Rows from block 7 of a small image classifier, named by matrix and row number. Rows with one number belong to one neuron. Each number is 128 + 32 x the weight over its row's rms, rounded and kept within 0 to 255. All counts start at 0. Numbers have three digits each.
After each neuron's rows are labels from the 100 images, of 14976, where the neuron reaches its largest size: "responds to" is what is common among them. Only what is clearly more common there than usual is listed. The data: crops of objects in photos (Visual Genome).
# gate: MLP gate (model.blocks.7.mlp.gate.weight, 512x256), inputs 172-255
# fc1: MLP up (model.blocks.7.mlp.fc1.weight, 512x256), inputs 172-255
# fc2: MLP down (model.blocks.7.mlp.fc2.weight, 256x512, transposed), outputs 172-255

gate.68:106153154184159149187062132124139138149121188099173101118125210110113132160112095086177179071129114156116125114117122130169142065111195044086130156091157127082098147146158129111120116151129103158074148155145127195185088141147120100131098079134106157181
fc1.68:189073140176138167179128131101086082138127172133126094095118151142122147124088095147110091149144135117160183094114143157147153139103111123119157125086138101179112101132150124088115167094160148180119184111114102148096137062159115096130147129194102141146
fc2.68:073227110144067122101113132119125087099157127155178133113139123147126146169155134116127088096130093129095167140130124092107140155121123134203106115124188127161087071165164201093142135172191105176190093134132174066123164136106065127133088153093082106107
responds to: object: man

gate.225:157093118138146125167146114171149177166111094138124106149121119072100153120177042072108151127143196112149141142110142132087154172155065120173124145128109188112082107075120074096135036171112139108120130136147163136088145095091163142091147164071191191100
fc1.225:142108080159111111128150105098179182193092099139097136173126161112180069101177113079181115111114111144077179161106153113120154065116195141113145130145134132113095128106117118138175147146080116182096145165144163175103115105159124182156182150113109075172
fc2.225:150133119114147146125143174122147132097190170154147091133119113105151155138176109136164101155148151095125088076110105122140107130171125110162179085132114134180071144145129171131092102127115119165106188230121083088143089154122114175128096104105145123159
responds to: object: man

gate.399:150136123106136136133115173145107144090166131183111138075136208129139110125155115155122192195109132146177163164124130115141209133122211108188143155147118133148099095124116104194060134096124119080117124184196059062081101143151156143134130146068168175126
fc1.399:116145175132136166144084120149145092099093057141129091093087085162095177145167129148121143182134108075139090126120101137141110099118110122070087160095152157141128115104070122142168113120100099144148122112148143113102104099095060129133139162137062139125
fc2.399:155137076133071144083116125186113074115196119144132150126133112093151154169201137149136160108106140129122129184070116128128104099083101113080102120127094151179059150119125122130099145098106114112117134163161173116138129160085084115053137099099154097130
responds to: object: window

gate.326:133162137125170144147115171111147105135188077080120139152125078065106106119093097144099103122131082093135132127134104133074146157147118182130049149120111135101115079053112070157177142137164049172167077100122144113170153067154105153114104156106160091112
fc1.326:108117153117179159117104131162129143185130114114129084123105169076131095138095109122094162113130120130125107131178171129109157136104119175136062179114127174105154189102084100127178138121102149192108127099152142183110098108100110162133109137050119123137
fc2.326:134144175187116178165176127146126139079060138168165125146141189085101084104150051154103189127101123146124115155128099093170129118185130171142147117150106152145094134168133132183095143146141125128075100133064163097239110137081137110149146115097175124143
responds to: object: man

gate.0:156194092075085099152073152063175147115183134084063087107095137118089160196060115105159121113136117081179055138215134166129064070119151153144118118196140123087153113083093093121168176133184087176192121171113148152146060144093112148064114140166086155119
fc1.0:113148149118119166182075078178162090124131110125086117168108155141093157119096093092159081095127142154128101141079082173199126087130088113134086143136136099136139150119164139155093141111118083138150102118193101100131127192120106118123185191172098135144
fc2.0:156144174097178084106114143126113142130097091088087120073115139159136166117099162147185159127203141148163152164140129124178116139102123166088137145065112111161108129099106187173127141146115178127144083107069167106109161151139086162156081101072158128095
responds to: object: shirt

gate.300:166133126157027173085101141150113083149139104116099122127172109130100111165040102137102105088163106087242084125116129097135080125195124149151109100105135131151103111136095137130087119163154134066157190134178160107125136125117152136093149174155135142137
fc1.300:125133081147186130155122120117140150067128112130164113085095201139178161095092160073127100118122090093093131123100105166183128150093215098126150145150152166041129057115099094178127170107122141129058100178104118176080105123109127115131113120141121169152
fc2.300:126105090078050115104193141089111149081127090063102111116061131115108148142171145167113135145059117053152108117128131130155110136174124111148172111097154161108183154163124112151091121182178114111122165188213072101123102144134073123130117119136106108112
responds to: object: shirt

gate.251:152094185142086130138157150139167120133129109037107145085196166137119139091110115067142153084136107102195073129086149115123112104128115136149176163092116168140126159098096166104094106115105121164085100146091138156167148177091183127105146099075140237160
fc1.251:111145117139174200129154151128182125147118107159096172124117071156135092110066173142129133100180124135078165157102126110123157136096139166157115114112128103104149133103159089096156155131096187184151113075103130138125165115151076121102133047165164165121
fc2.251:150189185143127045133136102129150075156117149069123107161097090084108107081175122170158138151129152054121139128157152115150132123107092152115117166099125177138114065144136132126093115144188100113127121133184152139087121123135148135108090067140121129126
responds to: object: shirt