Rows from block 2 of a small image classifier, named by matrix and row number. Rows with one number belong to one neuron. Each number is 50 + 15 x the weight over its row's rms, rounded and kept within 0 to 99. All counts start at 0.
After each neuron's rows are labels from the 100 images, of 14976, where the neuron reaches its largest size: "colour at peak" is the nearest of a few named colours to the mean colour under the peak; "peak at" is the part of the image that holds the peak. Only what is clearly more common there than usual is listed. The data: crops of objects in photos (Visual Genome).
# gate: MLP gate (model.blocks.2.mlp.gate.weight, 256x128), inputs 64-127
# fc1: MLP up (model.blocks.2.mlp.fc1.weight, 256x128), inputs 64-127
# fc2: MLP down (model.blocks.2.mlp.fc2.weight, 128x256, transposed), outputs 64-127

gate.98:39 41 67 83 43 22 40 28 48 56 56 34 43 63 70 66 40 75 39 42 72 50 43 60 60 73 54 69 48 32 27 53 83 99 41 59 44 65 66 49 59 77 28 38 62 57 65 43 48 51 56 53 38 68 49 35 37 58 51 50 43 63 44 52
fc1.98:35 33 47 27 13 36 43 60 43 66 61 60 60 72 40 53 67 39 41 42 30 57 82 80 73 70 49 54 64 75 38 52 40 40 59 61 58 45 61 55 38 49 59 76 38 37 73 45 76 48 51 56 47 54 65 49 79 55 49 31 56 42 71 64
fc2.98:52 49 42 05 41 46 50 45 61 56 72 54 46 56 44 63 50 44 78 25 30 54 66 67 31 40 70 78 42 54 50 34 48 25 42 50 41 44 67 37 81 56 27 52 29 57 65 49 57 33 36 54 63 50 29 76 36 62 76 60 36 62 88 59
colour at peak: grey
peak at: bottom left

gate.201:58 38 38 38 28 35 51 46 64 65 28 59 48 42 51 22 43 49 42 60 53 76 37 72 47 45 70 40 63 36 34 70 67 56 13 57 56 51 46 78 55 42 43 40 36 65 37 27 38 46 44 55 48 56 75 58 35 26 56 38 34 27 63 59
fc1.201:53 80 40 37 53 39 39 61 53 55 48 37 74 75 81 49 47 86 43 31 38 46 37 33 30 44 21 34 52 38 80 58 29 56 60 65 55 90 48 53 39 59 75 43 57 31 41 45 52 43 28 27 84 30 50 44 73 50 56 28 57 59 50 64
fc2.201:16 51 60 49 40 27 42 63 46 25 39 54 47 79 57 49 40 50 52 43 47 54 52 67 58 49 40 71 59 55 46 30 51 88 38 40 45 33 46 48 68 55 39 62 65 50 59 35 52 30 69 60 10 60 54 58 47 49 12 37 68 32 44 18
colour at peak: cyan
peak at: top left; top centre

gate.207:31 30 75 71 63 45 33 68 30 58 46 66 34 48 64 57 09 49 44 48 66 41 49 65 68 54 50 32 43 66 76 79 66 60 54 47 72 58 63 39 56 23 63 58 42 28 58 35 19 43 66 38 52 39 67 41 37 33 58 49 71 51 62 47
fc1.207:41 70 49 70 85 69 47 50 56 25 60 57 59 30 68 41 40 62 46 69 50 54 39 84 29 46 57 23 32 73 46 51 53 33 76 64 39 46 72 47 49 38 54 44 51 52 43 44 25 45 84 47 64 42 81 32 28 75 42 53 50 42 72 45
fc2.207:49 43 61 27 25 60 29 55 42 60 49 37 29 45 79 63 51 52 49 56 80 54 52 47 28 63 49 52 60 44 61 62 23 27 47 66 57 56 35 56 51 62 56 46 27 72 55 43 04 71 75 26 66 47 59 60 61 76 61 35 55 62 32 56
colour at peak: black
peak at: middle right; top right

gate.121:55 52 51 40 42 62 33 48 35 48 39 18 44 48 65 71 36 49 38 49 42 58 57 62 76 42 54 39 48 67 33 25 54 52 43 64 36 66 39 42 46 45 68 59 81 45 44 55 78 43 52 44 50 53 57 49 39 54 49 48 45 83 31 45
fc1.121:70 69 38 51 47 79 32 42 58 46 45 33 41 48 39 63 60 37 57 54 51 47 26 45 90 53 43 42 63 65 49 52 57 56 51 56 62 48 30 55 58 77 64 59 36 60 51 49 51 51 64 61 25 76 39 48 25 59 32 50 32 82 48 27
fc2.121:72 48 45 34 23 71 46 32 64 49 43 57 43 45 46 60 78 42 37 60 42 64 19 39 64 51 71 31 49 34 58 64 74 32 59 67 43 81 55 43 28 44 76 39 41 68 57 61 35 39 43 52 58 38 34 35 59 44 33 45 73 77 67 46
colour at peak: black
peak at: top right

gate.106:50 57 43 57 59 49 34 21 49 34 27 38 54 34 67 53 37 46 17 57 75 38 48 85 58 42 52 59 17 46 55 46 74 54 58 53 57 29 40 40 50 70 17 40 31 66 38 44 60 53 12 46 53 40 78 54 26 63 29 66 45 65 64 46
fc1.106:64 26 82 79 78 35 34 55 37 49 31 50 64 51 54 48 44 56 59 53 50 52 56 74 67 56 43 59 34 42 47 55 62 26 40 65 56 53 31 65 71 52 37 41 42 64 45 51 49 51 42 83 47 48 73 42 43 34 04 62 37 19 53 52
fc2.106:59 42 51 46 43 46 39 34 37 18 55 40 66 64 36 68 38 37 73 60 34 64 22 31 67 52 39 57 82 56 60 57 28 77 13 74 50 48 61 62 46 49 36 45 42 57 41 52 34 35 48 52 64 51 33 32 55 74 31 50 51 51 65 49
colour at peak: grey
peak at: top centre

gate.86:48 41 50 66 41 43 36 45 36 73 75 42 57 25 17 69 39 30 70 57 63 65 41 34 47 62 59 37 77 79 58 64 49 37 70 59 55 34 39 68 52 42 47 54 69 38 48 30 66 54 62 66 75 53 68 51 20 33 37 34 61 56 65 71
fc1.86:39 66 28 28 47 46 36 53 66 29 76 47 42 63 19 24 61 40 59 39 12 51 39 51 40 43 61 50 71 50 45 48 28 24 60 39 32 64 55 56 26 56 41 34 35 47 35 68 41 54 37 45 52 40 43 24 33 51 76 47 58 53 48 63
fc2.86:28 55 25 24 44 48 41 38 62 34 34 71 58 54 60 99 54 38 35 46 38 45 42 74 26 63 62 39 27 62 41 48 39 76 43 44 63 53 64 45 25 53 53 38 64 48 28 74 45 42 23 57 45 45 63 71 58 58 26 68 20 38 43 36
colour at peak: black
peak at: bottom centre