Rows from block 3 of a small image classifier, named by matrix and row number. Rows with one number belong to one neuron. Each number is 500 + 40 x the weight over its row's rms, rounded and kept within 0 to 999. All counts start at 0. Numbers have three digits each.
After each neuron's rows are labels from the 100 images, of 14976, where the neuron reaches its largest size: "place" is the part of the image that holds the peak; "patch colour" is the nearest of a few named colours to the mean colour under the peak. Only what is clearly more common there than usual is listed. The data: crops of objects in photos (Visual Genome). In brackets: how many of the 100.
# gate: MLP gate (model.blocks.3.mlp.gate.weight, 256x128), inputs 0-63
# fc1: MLP up (model.blocks.3.mlp.fc1.weight, 256x128), inputs 0-63
# fc2: MLP down (model.blocks.3.mlp.fc2.weight, 128x256, transposed), outputs 0-63

gate.242:593584491541486512504472516539470510479544549532529513422555525469581498508497549520514442444537528491466469434518486504520487485469507504545511480530535490589478532491496492486500437449476548
fc1.242:437491505516462520521500511469524549462508490493481487525542558486461512541527590481476436511483475488442472398458472559480499542607579457492522493534486439550531492480452416499510515497463457
fc2.242:521521515450537456508491544558477498466476589451515496463495503464538537446498455460472561428438514484447514476506499487499435538449537473455470539545562466468495528551540487451432474599509490
place: middle left (31)
patch colour: white (50); pink (26)

gate.43:516489491536422508514490459482567513414445503543530397496484461492467515457519532480496501447443488458482451500492547456462481498521513481561480484453532489525509510500568495457478474512519563
fc1.43:479531508454518507475492571512457491542523531504523581462574525604498558533520551457468534512514508492535481521466474526507518456524494447481486490544553431501534565582422420528558514416508553
fc2.43:464522521489558492521494450516475573574534461545478531519456541480516512474433459452507508585565474610510511588425539540505452476528523516497534462469467473456435512493493492441493487487550514
place: top left (36)
patch colour: grey (60)

gate.79:476466462568528469480473580521554485482520528526521519476532594550449494538496556530463530586497495482470502463530480539417539519556536530488450431481516518522496532538522541546509465493451555
fc1.79:419508506494501484546486548501506524550516399507491514530472484516463475505487501485471537542535509452485449555492566526543437395553540536549564558505452555483526464509607503548532459543528556
fc2.79:474510487448553513476498500509448451506436429517463563454511423510479511531491479454542458463466502499451465509541477511414560558486501513477477425516523503503454584405476543485494519461523520
place: top centre (25)
patch colour: pink (29)

gate.114:494485503526485512553477507485529449485456495480520551468541558499444497458552454521527496457557481525484489463553526529514485582500506529588517372456587544441533524490461497517439538522465519
fc1.114:618527499517505458555551502506618496458504496564493492435523538493456480465531421464574475459497530505465532500493531468498507529529395522530567497450550495478462468522511488522450588463539514
fc2.114:555497531506486535503521446511461542440497494444551498435511548498502511527505538514543511514485441481465443520518547515506478574503532546517480538544468450540568505530460494514404478581475518
place: top centre (25)
patch colour: green (29)

gate.217:518498563511512488515488531527464492484524473506538458500549501526489533467423546473496503545508476493446512570452513505498517544490541489517524517445523513517456563481570520507514549471451548
fc1.217:507509495497469507525532458530488547457470441502537473469554398421462490556502551472451465448403454474439509567493462436426482524487541533494550546517452541489444505485448517510474550446493494
fc2.217:480498502495527466480525507479537538487416604538540475459506491521559489517531525557475521464569477497528519480495540504487557567535490534524565562503568475520498455513476563526514506548558498
place: middle left (37)
patch colour: grey (62)

gate.28:527469554491495514536529470530497488545498441423475526486480459526520449497492504472478525545498470507489415482431485587516552553477574549472482544529493525495417472487535511524562550446502551
fc1.28:512482402505543471492469465410547505496450481469574463483543519466540478587570587517551512446460493522517553563472567474572500497490493506542482491435495471513543465553495502492436540532474462
fc2.28:479528540435517475541494448450563494498485405456529543556583476559528477480506499507494493544540515426456563477522490434492534513521521463453492505514539477530481551596534524448478582463509456
place: top centre (28)
patch colour: grey (66)

gate.106:504466516517513424469518537479430495441523464501559499534479521513501521487504572500530545428503444536490434494519488480470516458443485508522466558503466491511500501512514584586500510491446620
fc1.106:518414505499532483519518457499480541498454520495529475614475534499513479518528482428528470495430504546502507441534562487487467580461553474475513507537457485549490447556445457479515505505503475
fc2.106:525495490458494489446461543551420525462468465501520485473404521431512534550505489557530529455563464488491495491439554489516554559492493521507507547489476552513544470486523532565484476518493522
place: top centre (33)
patch colour: pink (25)

gate.86:460476487475525572478450557544496523576554446560498489459479570508464545565478503583576513551524554442431447558513504469488501476559510405527441532511493531509484568545528467555514504509508533
fc1.86:494493467579486507504400463538472488566520511526500485484550510533438509530501499524535489498487498415419456511480478507463540468518575484439393534525422503474498509514544532520455479490456566
fc2.86:504445425459539476538523490508481472487493453480435515550490557522501517482472575494459479499472517521496575527469472580561539506568546497507517528537462471531465513431543543468548463463535612
place: top centre (31)
patch colour: grey (63)

gate.92:511532469528594460509508468443468459480499480540452511492446486448485467504481511564497496561482425463538530465520490568433515455546544494446493542569498478526464469550515487544498505604554467
fc1.92:494450504507510487497480520516471527465477473458510407574489458544468517475487541482506463486482493542528467413437566513588535486432456475526457487512510536507501489473534501559499553562417540
fc2.92:503571505527501468493504487493562476523495506508571546470524580416472554551569479501512544514468561473513514474561498467461518496487479515560520488466461541451513520482492507510576477469501520
place: top centre (25)
patch colour: black (38)

gate.231:518462479502436545462463522493453433475552507561520493486453535501470433497539532432568481485543508485499513422466526471496528452519558512506527519458466478519520541456482533547516541459492576
fc1.231:477528502498476580509529534474431489432430467489554518480431512397563502522488522518506442464423451509517572548453515442469474471505500490512457511556517448483525480528519446571506580539531604
fc2.231:522463535496511548535545531462510569520500508539461546468530475544569483557495449517582493433477504524579461546531465448535449542517505541509553501604513507579489468423484538536460531541462465
place: top left (54)
patch colour: pink (38)