From a checkpoint of a small image classifier: 32-pixel images, arch pvt.
Rows from block 7 of a small image classifier, named by matrix and row number. Rows with one number belong to one neuron. Each number is 128 + 24 x the weight over its row's rms, rounded and kept within 0 to 255. All counts start at 0. Numbers have three digits each.
After each neuron's rows are labels from the 100 images, of 14976, where the neuron reaches its largest size: "colour at peak" is the nearest of a few named colours to the mean colour under the peak. Only what is clearly more common there than usual is listed. The data: crops of objects in photos (Visual Genome).
# gate: MLP gate (model.blocks.7.mlp.gate.weight, 512x256), inputs 86-171
# fc1: MLP up (model.blocks.7.mlp.fc1.weight, 512x256), inputs 86-171
# fc2: MLP down (model.blocks.7.mlp.fc2.weight, 256x512, transposed), outputs 86-171

gate.396:138172096101110092195096113110132165145144125147170115106160151172123095132109107150147128107151178129158095124161137140175144169115137108159142116168120133129087162139156127142108092107102113148101145142113150114130161138113132112123094115145177127106111137
fc1.396:125152145135152139138146149130127136097125128106132084104143131142147159132147142113127166129154159121125130084148127119090133125100163136091154094094147080107118073134169120126056093103127135126159157135128102158124088129106113171131126124142139129100133138
fc2.396:115088111142101126145120109168109136134116120137115101097131178119131174111131155161128180099138145119111120121114090163121102090106135125113184119085130129128107088167160154082117132087127144126131134117138128094131143107153137131134126129163138134114109113
colour at peak: white

gate.159:136149160129139111149173168109078147106097072116121092077123175102136081092106102103111143121176123157126135147127085139104173121132109164135138117115118154092193079122149093099102082121144133112119149142121113159127103202129126125135148179147151136112127101
fc1.159:160138134111169166158088131110157114180129135102176151123112079106141154145155146172164096092074127136101108106165156146141092097093101081112168115171099153086119131125134142114147163107143128121130129146134131138137150139087127139147151133113105150162117133
fc2.159:134067163101130150143131172172111087078107112109116122140133139102143122126106137120149145145127140120114188107124145147082103130122125144083117169139085135135117081115129115096131134136112129111079177146119112141111118143087116102132110160148099164140107098
colour at peak: brown

gate.271:130104119095136116165104148125123109135132107128126122146171131131080091108147135104107134143112089169126124117115102116068123138157144160130150115152113145089080139166124074135151167134106149150103125138116149140122084127138140112132075077147112105115133107
fc1.271:099112129116150107145111124088106129138143154143100104131121106137092129098120090107124127156158116153183158130074122108139102097140150120173106162107145106129158115149125126118098169104128124153134135152096134150114112134114162184140147137150079058123139157
fc2.271:151110143144092085105147111079108124088145148170125113108100110137160091156151132099112131128183140123125143129161138140118148119111190131142052119087132138162108095141141121144120134128168111107145156158129157115145096097147109116116114115121103147100142127
colour at peak: brown

gate.162:143146124163112156145106153144163143158105146107121130134074127146087132105123167076122129141128129095140165118143099136113144137133131147074091112159147108118122119138096139118144133125086136112139155154117132123115119111127104123122161137083121091136144127
fc1.162:155136104140118138158153137135112126176096116108133173122150135125173105141117128108117147106170133116118158120111140077152107143091127127160103093088113089169110128111121137170105120139129163169117099137140139168153160139098119128099114123109113143099137167
fc2.162:132140141123147122122141123115146095124090106121121112111150135097098133103148146148113135152064180132162132137163114142115120130096103102149125174147136134138206117075135116167084144142097108132145151161150163200143147167164124182114134160099136160138156167
colour at peak: black

gate.318:095124152133109127129153100128087140120161106114144136095129196091144087147138106129106117151119112161164096104128119130131117170140152127167115121143127095093110164154119136145144126176105103151102150117118142153114146137162184115077127140168109100122135130
fc1.318:118139144113088091129152105097131122170157136133128100153118119131170125125137097081105117152113164114154099109175097114119125146114081167108153120109116081074149165166121154145137071129128106118161085101146157140123118120136137088073124130120113099118106140
fc2.318:126173146122085141094148127087116117124075100129095138159104113104094130052095159090100134094142165139104132134118113142097127135103134111122124099170151126115111145189154112139152150105117129154093115110089140167129097106121166137131100142149157108103114138
colour at peak: brown

gate.166:117148086095084121095069126126138126135140156152146132115105144096087106104187090107116145141120120112121111127134151124116122091118151180103126154118132144109087136101115110160069094166090138152166152150147129136104139106108148144182116124114113158160125107
fc1.166:179104115132134120115108122127153111114166110110127148148110092130144149140100110106101160111108110082109203125093143143150130120091138181165143141115118097104105141127080136126102107124118143134096136138153170135115106137191108144159168114126157109087166114
fc2.166:139083132160133085172122155141185140136145125121103124114136146083129118149153101084119121123146100071141114107175107087094096121145148130153150179154090118110093163112146148140130189110142135094102156135144141094125106126146132156098150123120134128134123068
colour at peak: black

gate.277:100157116104094110099167107170145167105146098102099174142132149116131117110122135186097104177113129134128144099134096118161116173143138164122150123123114146136164155106109105108124116114137148133112057200130129122146164187125140143140103106120118122119081096
fc1.277:154184119098180133110163162117178124139136085160089098114133150071149094134141118159120128142114129193163144122158101146134112118156112151153148115128107102085177127121168095157116120084152084153112140152137117112091186094169121156156142119106108111095104123
fc2.277:137173140155074056117087113144106194165131088131102145117146161178133155146124127105093133137090165164145115141147136120098159120157100135186104159103127128098120155152127118096136122140146129147112102140107145164130109156151116136140104092143135109166122157
colour at peak: black

gate.462:116149136147109124138126142153126144133121167069106113110095098079133141147121138176136137161124135153111118115157118125133129130100109139139146131131135137114139160115137118124118124141123120166125136071149144175153106098111119149158160131129125135093115107
fc1.462:135105116135136116089150132134119122096164109137115140185111111145109142138064182178146150098150131132138153133114104135113154114103092143128132116158155095185117109152132150105128114093108156146116097099104105164139109092117128124128179126132129110137088138
fc2.462:117161102106123130084104154149128128116135130114170108181110107139117147102098105133134131103137136106159122139113150145089117162115140115139163118114153117116141124128098150187164155131116137134147177142124123136135147099130157129086084172145129137103156096
colour at peak: white

gate.32:116159103116140133123122122166113115177136138132120150113110132146113118112159087100101087130123138141123114127141120117121175173126131111086178143160104123170102119151150127159111115144136109096164083081149111162121160112169106091100141087133106105170130154
fc1.32:108103169159116083137126128110124120091126167131083126121146128129131156113129138115134171149105155114154122156155172144125068138135155142108162150120160132138148146134149103134114120164108140135110162145113123118110145145091116195186154139144138160085123093
fc2.32:119123058123137169146140106113104121145132109132128110104140108055168134122129156100122135171138163116132102133129166105115160063091137107125095095127108177099132091147137118146152137066140121124145123167166157083160119122125177132135101155131144136169123134
colour at peak: white

gate.49:141124176098135138134137127099136137107149060085092106097129148160147115107153152119149096119134137138151109150117142147099158164176160096119163124126108149149108116110122104096110086133146151138146111151155120137109118160097111133142152123126094118078120141
fc1.49:120135080107120113165110165113133109144102138151163105115092124150059065118066113120146151133173108133126167170136124168118111148144102124123069120141076132108147131142157108161150113128154116114130172165140079121100121148123137125165153117132116133132139104
fc2.49:076117104166097160149139097101155117091118089123152092104123160133120132130158128136151125146138115119159149120105139203118142124173135150143148142146138133105154186132115151095112111112103136138127118129172149127121126113147156149143107136119123126110138131
colour at peak: pink

gate.58:155120152118137117107144127133068140095127131128161145122111105113129112119148102150120162145114144135147104099143172158143146099136144130145125141110131124112124128129142148091154125102107116137120160158145078077096092113170180152106111148164118129063117099
fc1.58:127133132092123116141089133129117147084151111102188094145081130144110112205138141138142147145140101133133086125146133135129155119155171128135113139142085127168156125126161108100137129113100136138131136113159109122087094152192121107138120113130142146080120074
fc2.58:167124085109115116109135123119053118149119163113168106176100134149129165117114143122107135134128144114109148133142102102136104133135141160160092099138186115117144085156166130141132089108176159141156091134115122119106145093143077128145133112093142150097155130
colour at peak: brown

gate.207:161140153147141111160088127127147098127116127146072109104132155124117129099155154116140100166097141102124141122151138075161107142114144134157139116130156140083113125105137122148162087139104122096139097136123127090154134116164127146124106115126113093170151154
fc1.207:149107116136133112180166114108154123167125138111162108146077097118104139117124118108123122084144128082102117152098112142116077143103158151125103134108118127118127127136097111133123129148131094107105164143091143156153138113101152142158144077154160169128112133
fc2.207:145118116132107102136088095118122135119169102123102095085090123129096122098119154158107089140144131146126117147105144122095114088157100128115114112131143175146128128153170131101141106088130141125096159137166104114133132140099123170155126128137133148160158106
colour at peak: black

gate.272:135127119140135122138185109065097145129137166121120133086129138134124133141102171139158107098157095082073131153095110180161067120169140099142103124109069135184102150180125133121109124168125133143135131122156138142146158106112115095132164095148146126133118121
fc1.272:108131144137140137107117151073139120113125123158170134138103100128138107134126096111124158109119162147101129163140135117144150119156105132125127149122109140108154080149179075161090128099142130127149110081140125127089082150172089124097115132149163137126121101
fc2.272:099137109132142115129123116103128118124129097123144141078137140128153127121137123124127174125087120109104186108154157112126106102091130112143147089097104110116106157120141101115162118151141160127106133172130086104087123110143144166174098167057113135124121092
colour at peak: pink

gate.113:112114138147111138116139059084143116124113138135137141128142174135127135142150126157106126113143171147149144110136150133103139142136119130130126118127124163103101102152105153105105091158120088082133112130147155138137099123092093133111154111151128151090105149
fc1.113:137105127106098123100092178116125131125120123120135139134122124139158125141126145124156068100060108114086086138129123139149097098116147092122127113134126119107114147160176128142138117097159150149166131124147132129097115119152121134159117141107110093156150147
fc2.113:108098143137146106153172132138162106135100140154147145176125158166159152147123098151137102093132105115120115139139079146153124110092136178117113140143129127152127102174143103162148124115154119119119150164116139159142127132121121119147166161104102142114155148
colour at peak: pink

gate.474:120111127144139085093169161101168154136127101134142142157164104156099138124145122115156144164173156089163150131121119120160113123165160145143126115146137124089141139109150079159130134124141101133149064175130089141114132131163104143161153128108121107138140124
fc1.474:121112121132121113118167142135145138163149089147136148139073112134102084118131133122127107141145135115125143137077134088147148107124155156072104149125100146142151077121148158168118081122132130176140118142133101114143065120126145104108116159101108160115140119
fc2.474:138135171138104098083156147160134125147099137118143135121133112121164145132135141098176154131144122131144136133168118107087069111138127142114100142128110117133103119147102091134113118114098133148144114154105106120138174140124140130113151162154140162125111098
colour at peak: black

gate.226:122135138182104142137114144093121162126156090127111109124117160161133113157128118137112158123146175095107144143154109100074123104125089098127091062137113142121163159125168161112125104116137124119123126134130145139136140103123140118144074126162128094129149126
fc1.226:151119123136098112159146133067114119145180112137082141129124110104184154127154135181152126105111152146116091160157131064147173107131119090108136120111133123119132164109126123106139163145111155136125142129155149110105153131144107169082126129135093122140108114
fc2.226:160149102165148110106090127142083127135132114141080136122180115177117115106146132143125152121119154124137093121107176097156125157112094134152171098098117135130128129121154125128150139130128160133104111139136095112132193113131142156142133109145143161125167134
colour at peak: white; cyan

gate.98:181163118133096146132163158081114145161106143114113156148127153109145117151125074125156137167121158111117124157110108091139096174152116144132138135154148155098124122143084136148133162122168096150119109164151096134128090111100125143135155134095096139139142158
fc1.98:105165126073140124126175097113097125126138093148171135101152147157134130129102138136129116142117110120160119064134086163161170095129126150138112093108145139149141151120115173142145146120131113090149122102110176114103153135148118137095128134114157160124148111
fc2.98:092164088119126138135113105148110157127131095129103144131074144132157111099098091146132152147136105178108132105160143122130072116153125075079159114159164137135133111148165130092120105109136130115138126138152142110073107106160116121140122142167119128104176115
colour at peak: brown

gate.281:161126125165125113124139119138123126114137132153108124084110137111139143127167097138120114127101135147107111126145107162091146134140118121131095173109090137161160113128125135085143061127131094119146138095117155152095150108170160127183099121125137060135112121
fc1.281:140105104138107118099119134099142101128108091133144105147142071162141114117112118141124145151138183128120140118131154129099130090117089136114132138105124129173128129122138119089146148120114116161093168117125112150109171118138150150074146137124109111102137082
fc2.281:090112110151143056138147125114142081126116113139128109132143144143167126101053106128073078144103153132128101149130144135133123115106105139182094076141177160097123125129115130136135151127110125140120195147106121102131115104126139129134112098132130143108139124
colour at peak: black

gate.508:144167143149127106142099114123142133109141131134131095147161142142150121100130127108171130128131139166110072138107174140099124167161094138098098141145116132130088092123144152137116121152128136136118107127090111183146099081116137106125132106134167087106160106
fc1.508:126167102098158135155169107145137095101110128175112089131134110158104125157139114079129096115110134119128100080169084099087179164094093126119162119141118119137152094092119089138106141126126133158147117139137141148122109160077127142100157116132088112146136096
fc2.508:077163115166173093128148127128130124116126168131157154111132139124136140108162122162101119153093109128147137127089149117114119130158147131092113160113094132102084136108115156115142101103128135115144092133130147137104128131133121109121139162078149190177151107
colour at peak: black

gate.200:170164155121135143120114084125129130120137149107129109130160125129123155119122130100138120114146112134150108144086150101069125157123132109074112170156098154093150118124131185114144104064125104165186089120147065113117099130155136114138129120154101093146141132
fc1.200:143188138118136108166095116143112104101131138134127131149122132146124173118131160112118138100132130155121130131096128135058097151120124144094142145159145168078129137148153176132153113141086079119178100120139109135132119101161132119127127115188115112153116106
fc2.200:118125163141141147112120100129107114103109146162110157107154161115148100150150105142091137164097100161126123149151161110113082136159130177148139101118093080123136125098158159140183101177112132149096137113122172140172116127157111103130119138096101137117164125
colour at peak: white

gate.157:137114189118109150130121151130123125118144147129135112147101135128150111119087128175150130122147155158111130136102106139128173112147087172133127140098106170094102125118107135147115127134118200120099075079115133103139136108103126115183103087119099113127133156
fc1.157:116130108165159105106120100125148101120098130105140111151157062154106148088114151136127111143140126117131124137116126144081136125114132091106138108091122114127138150136124116126124136145122105148120152153118172162121102124158134114088098173120153143141128108
fc2.157:144171123119111131141165118111146128156079098149078154105162094134130096144130121141125129151132134164114143135089137084111119108117149143163151164130164174150149130137168164150152160143115103126102108123092151092113092159072106122127095141099089149099141132
colour at peak: brown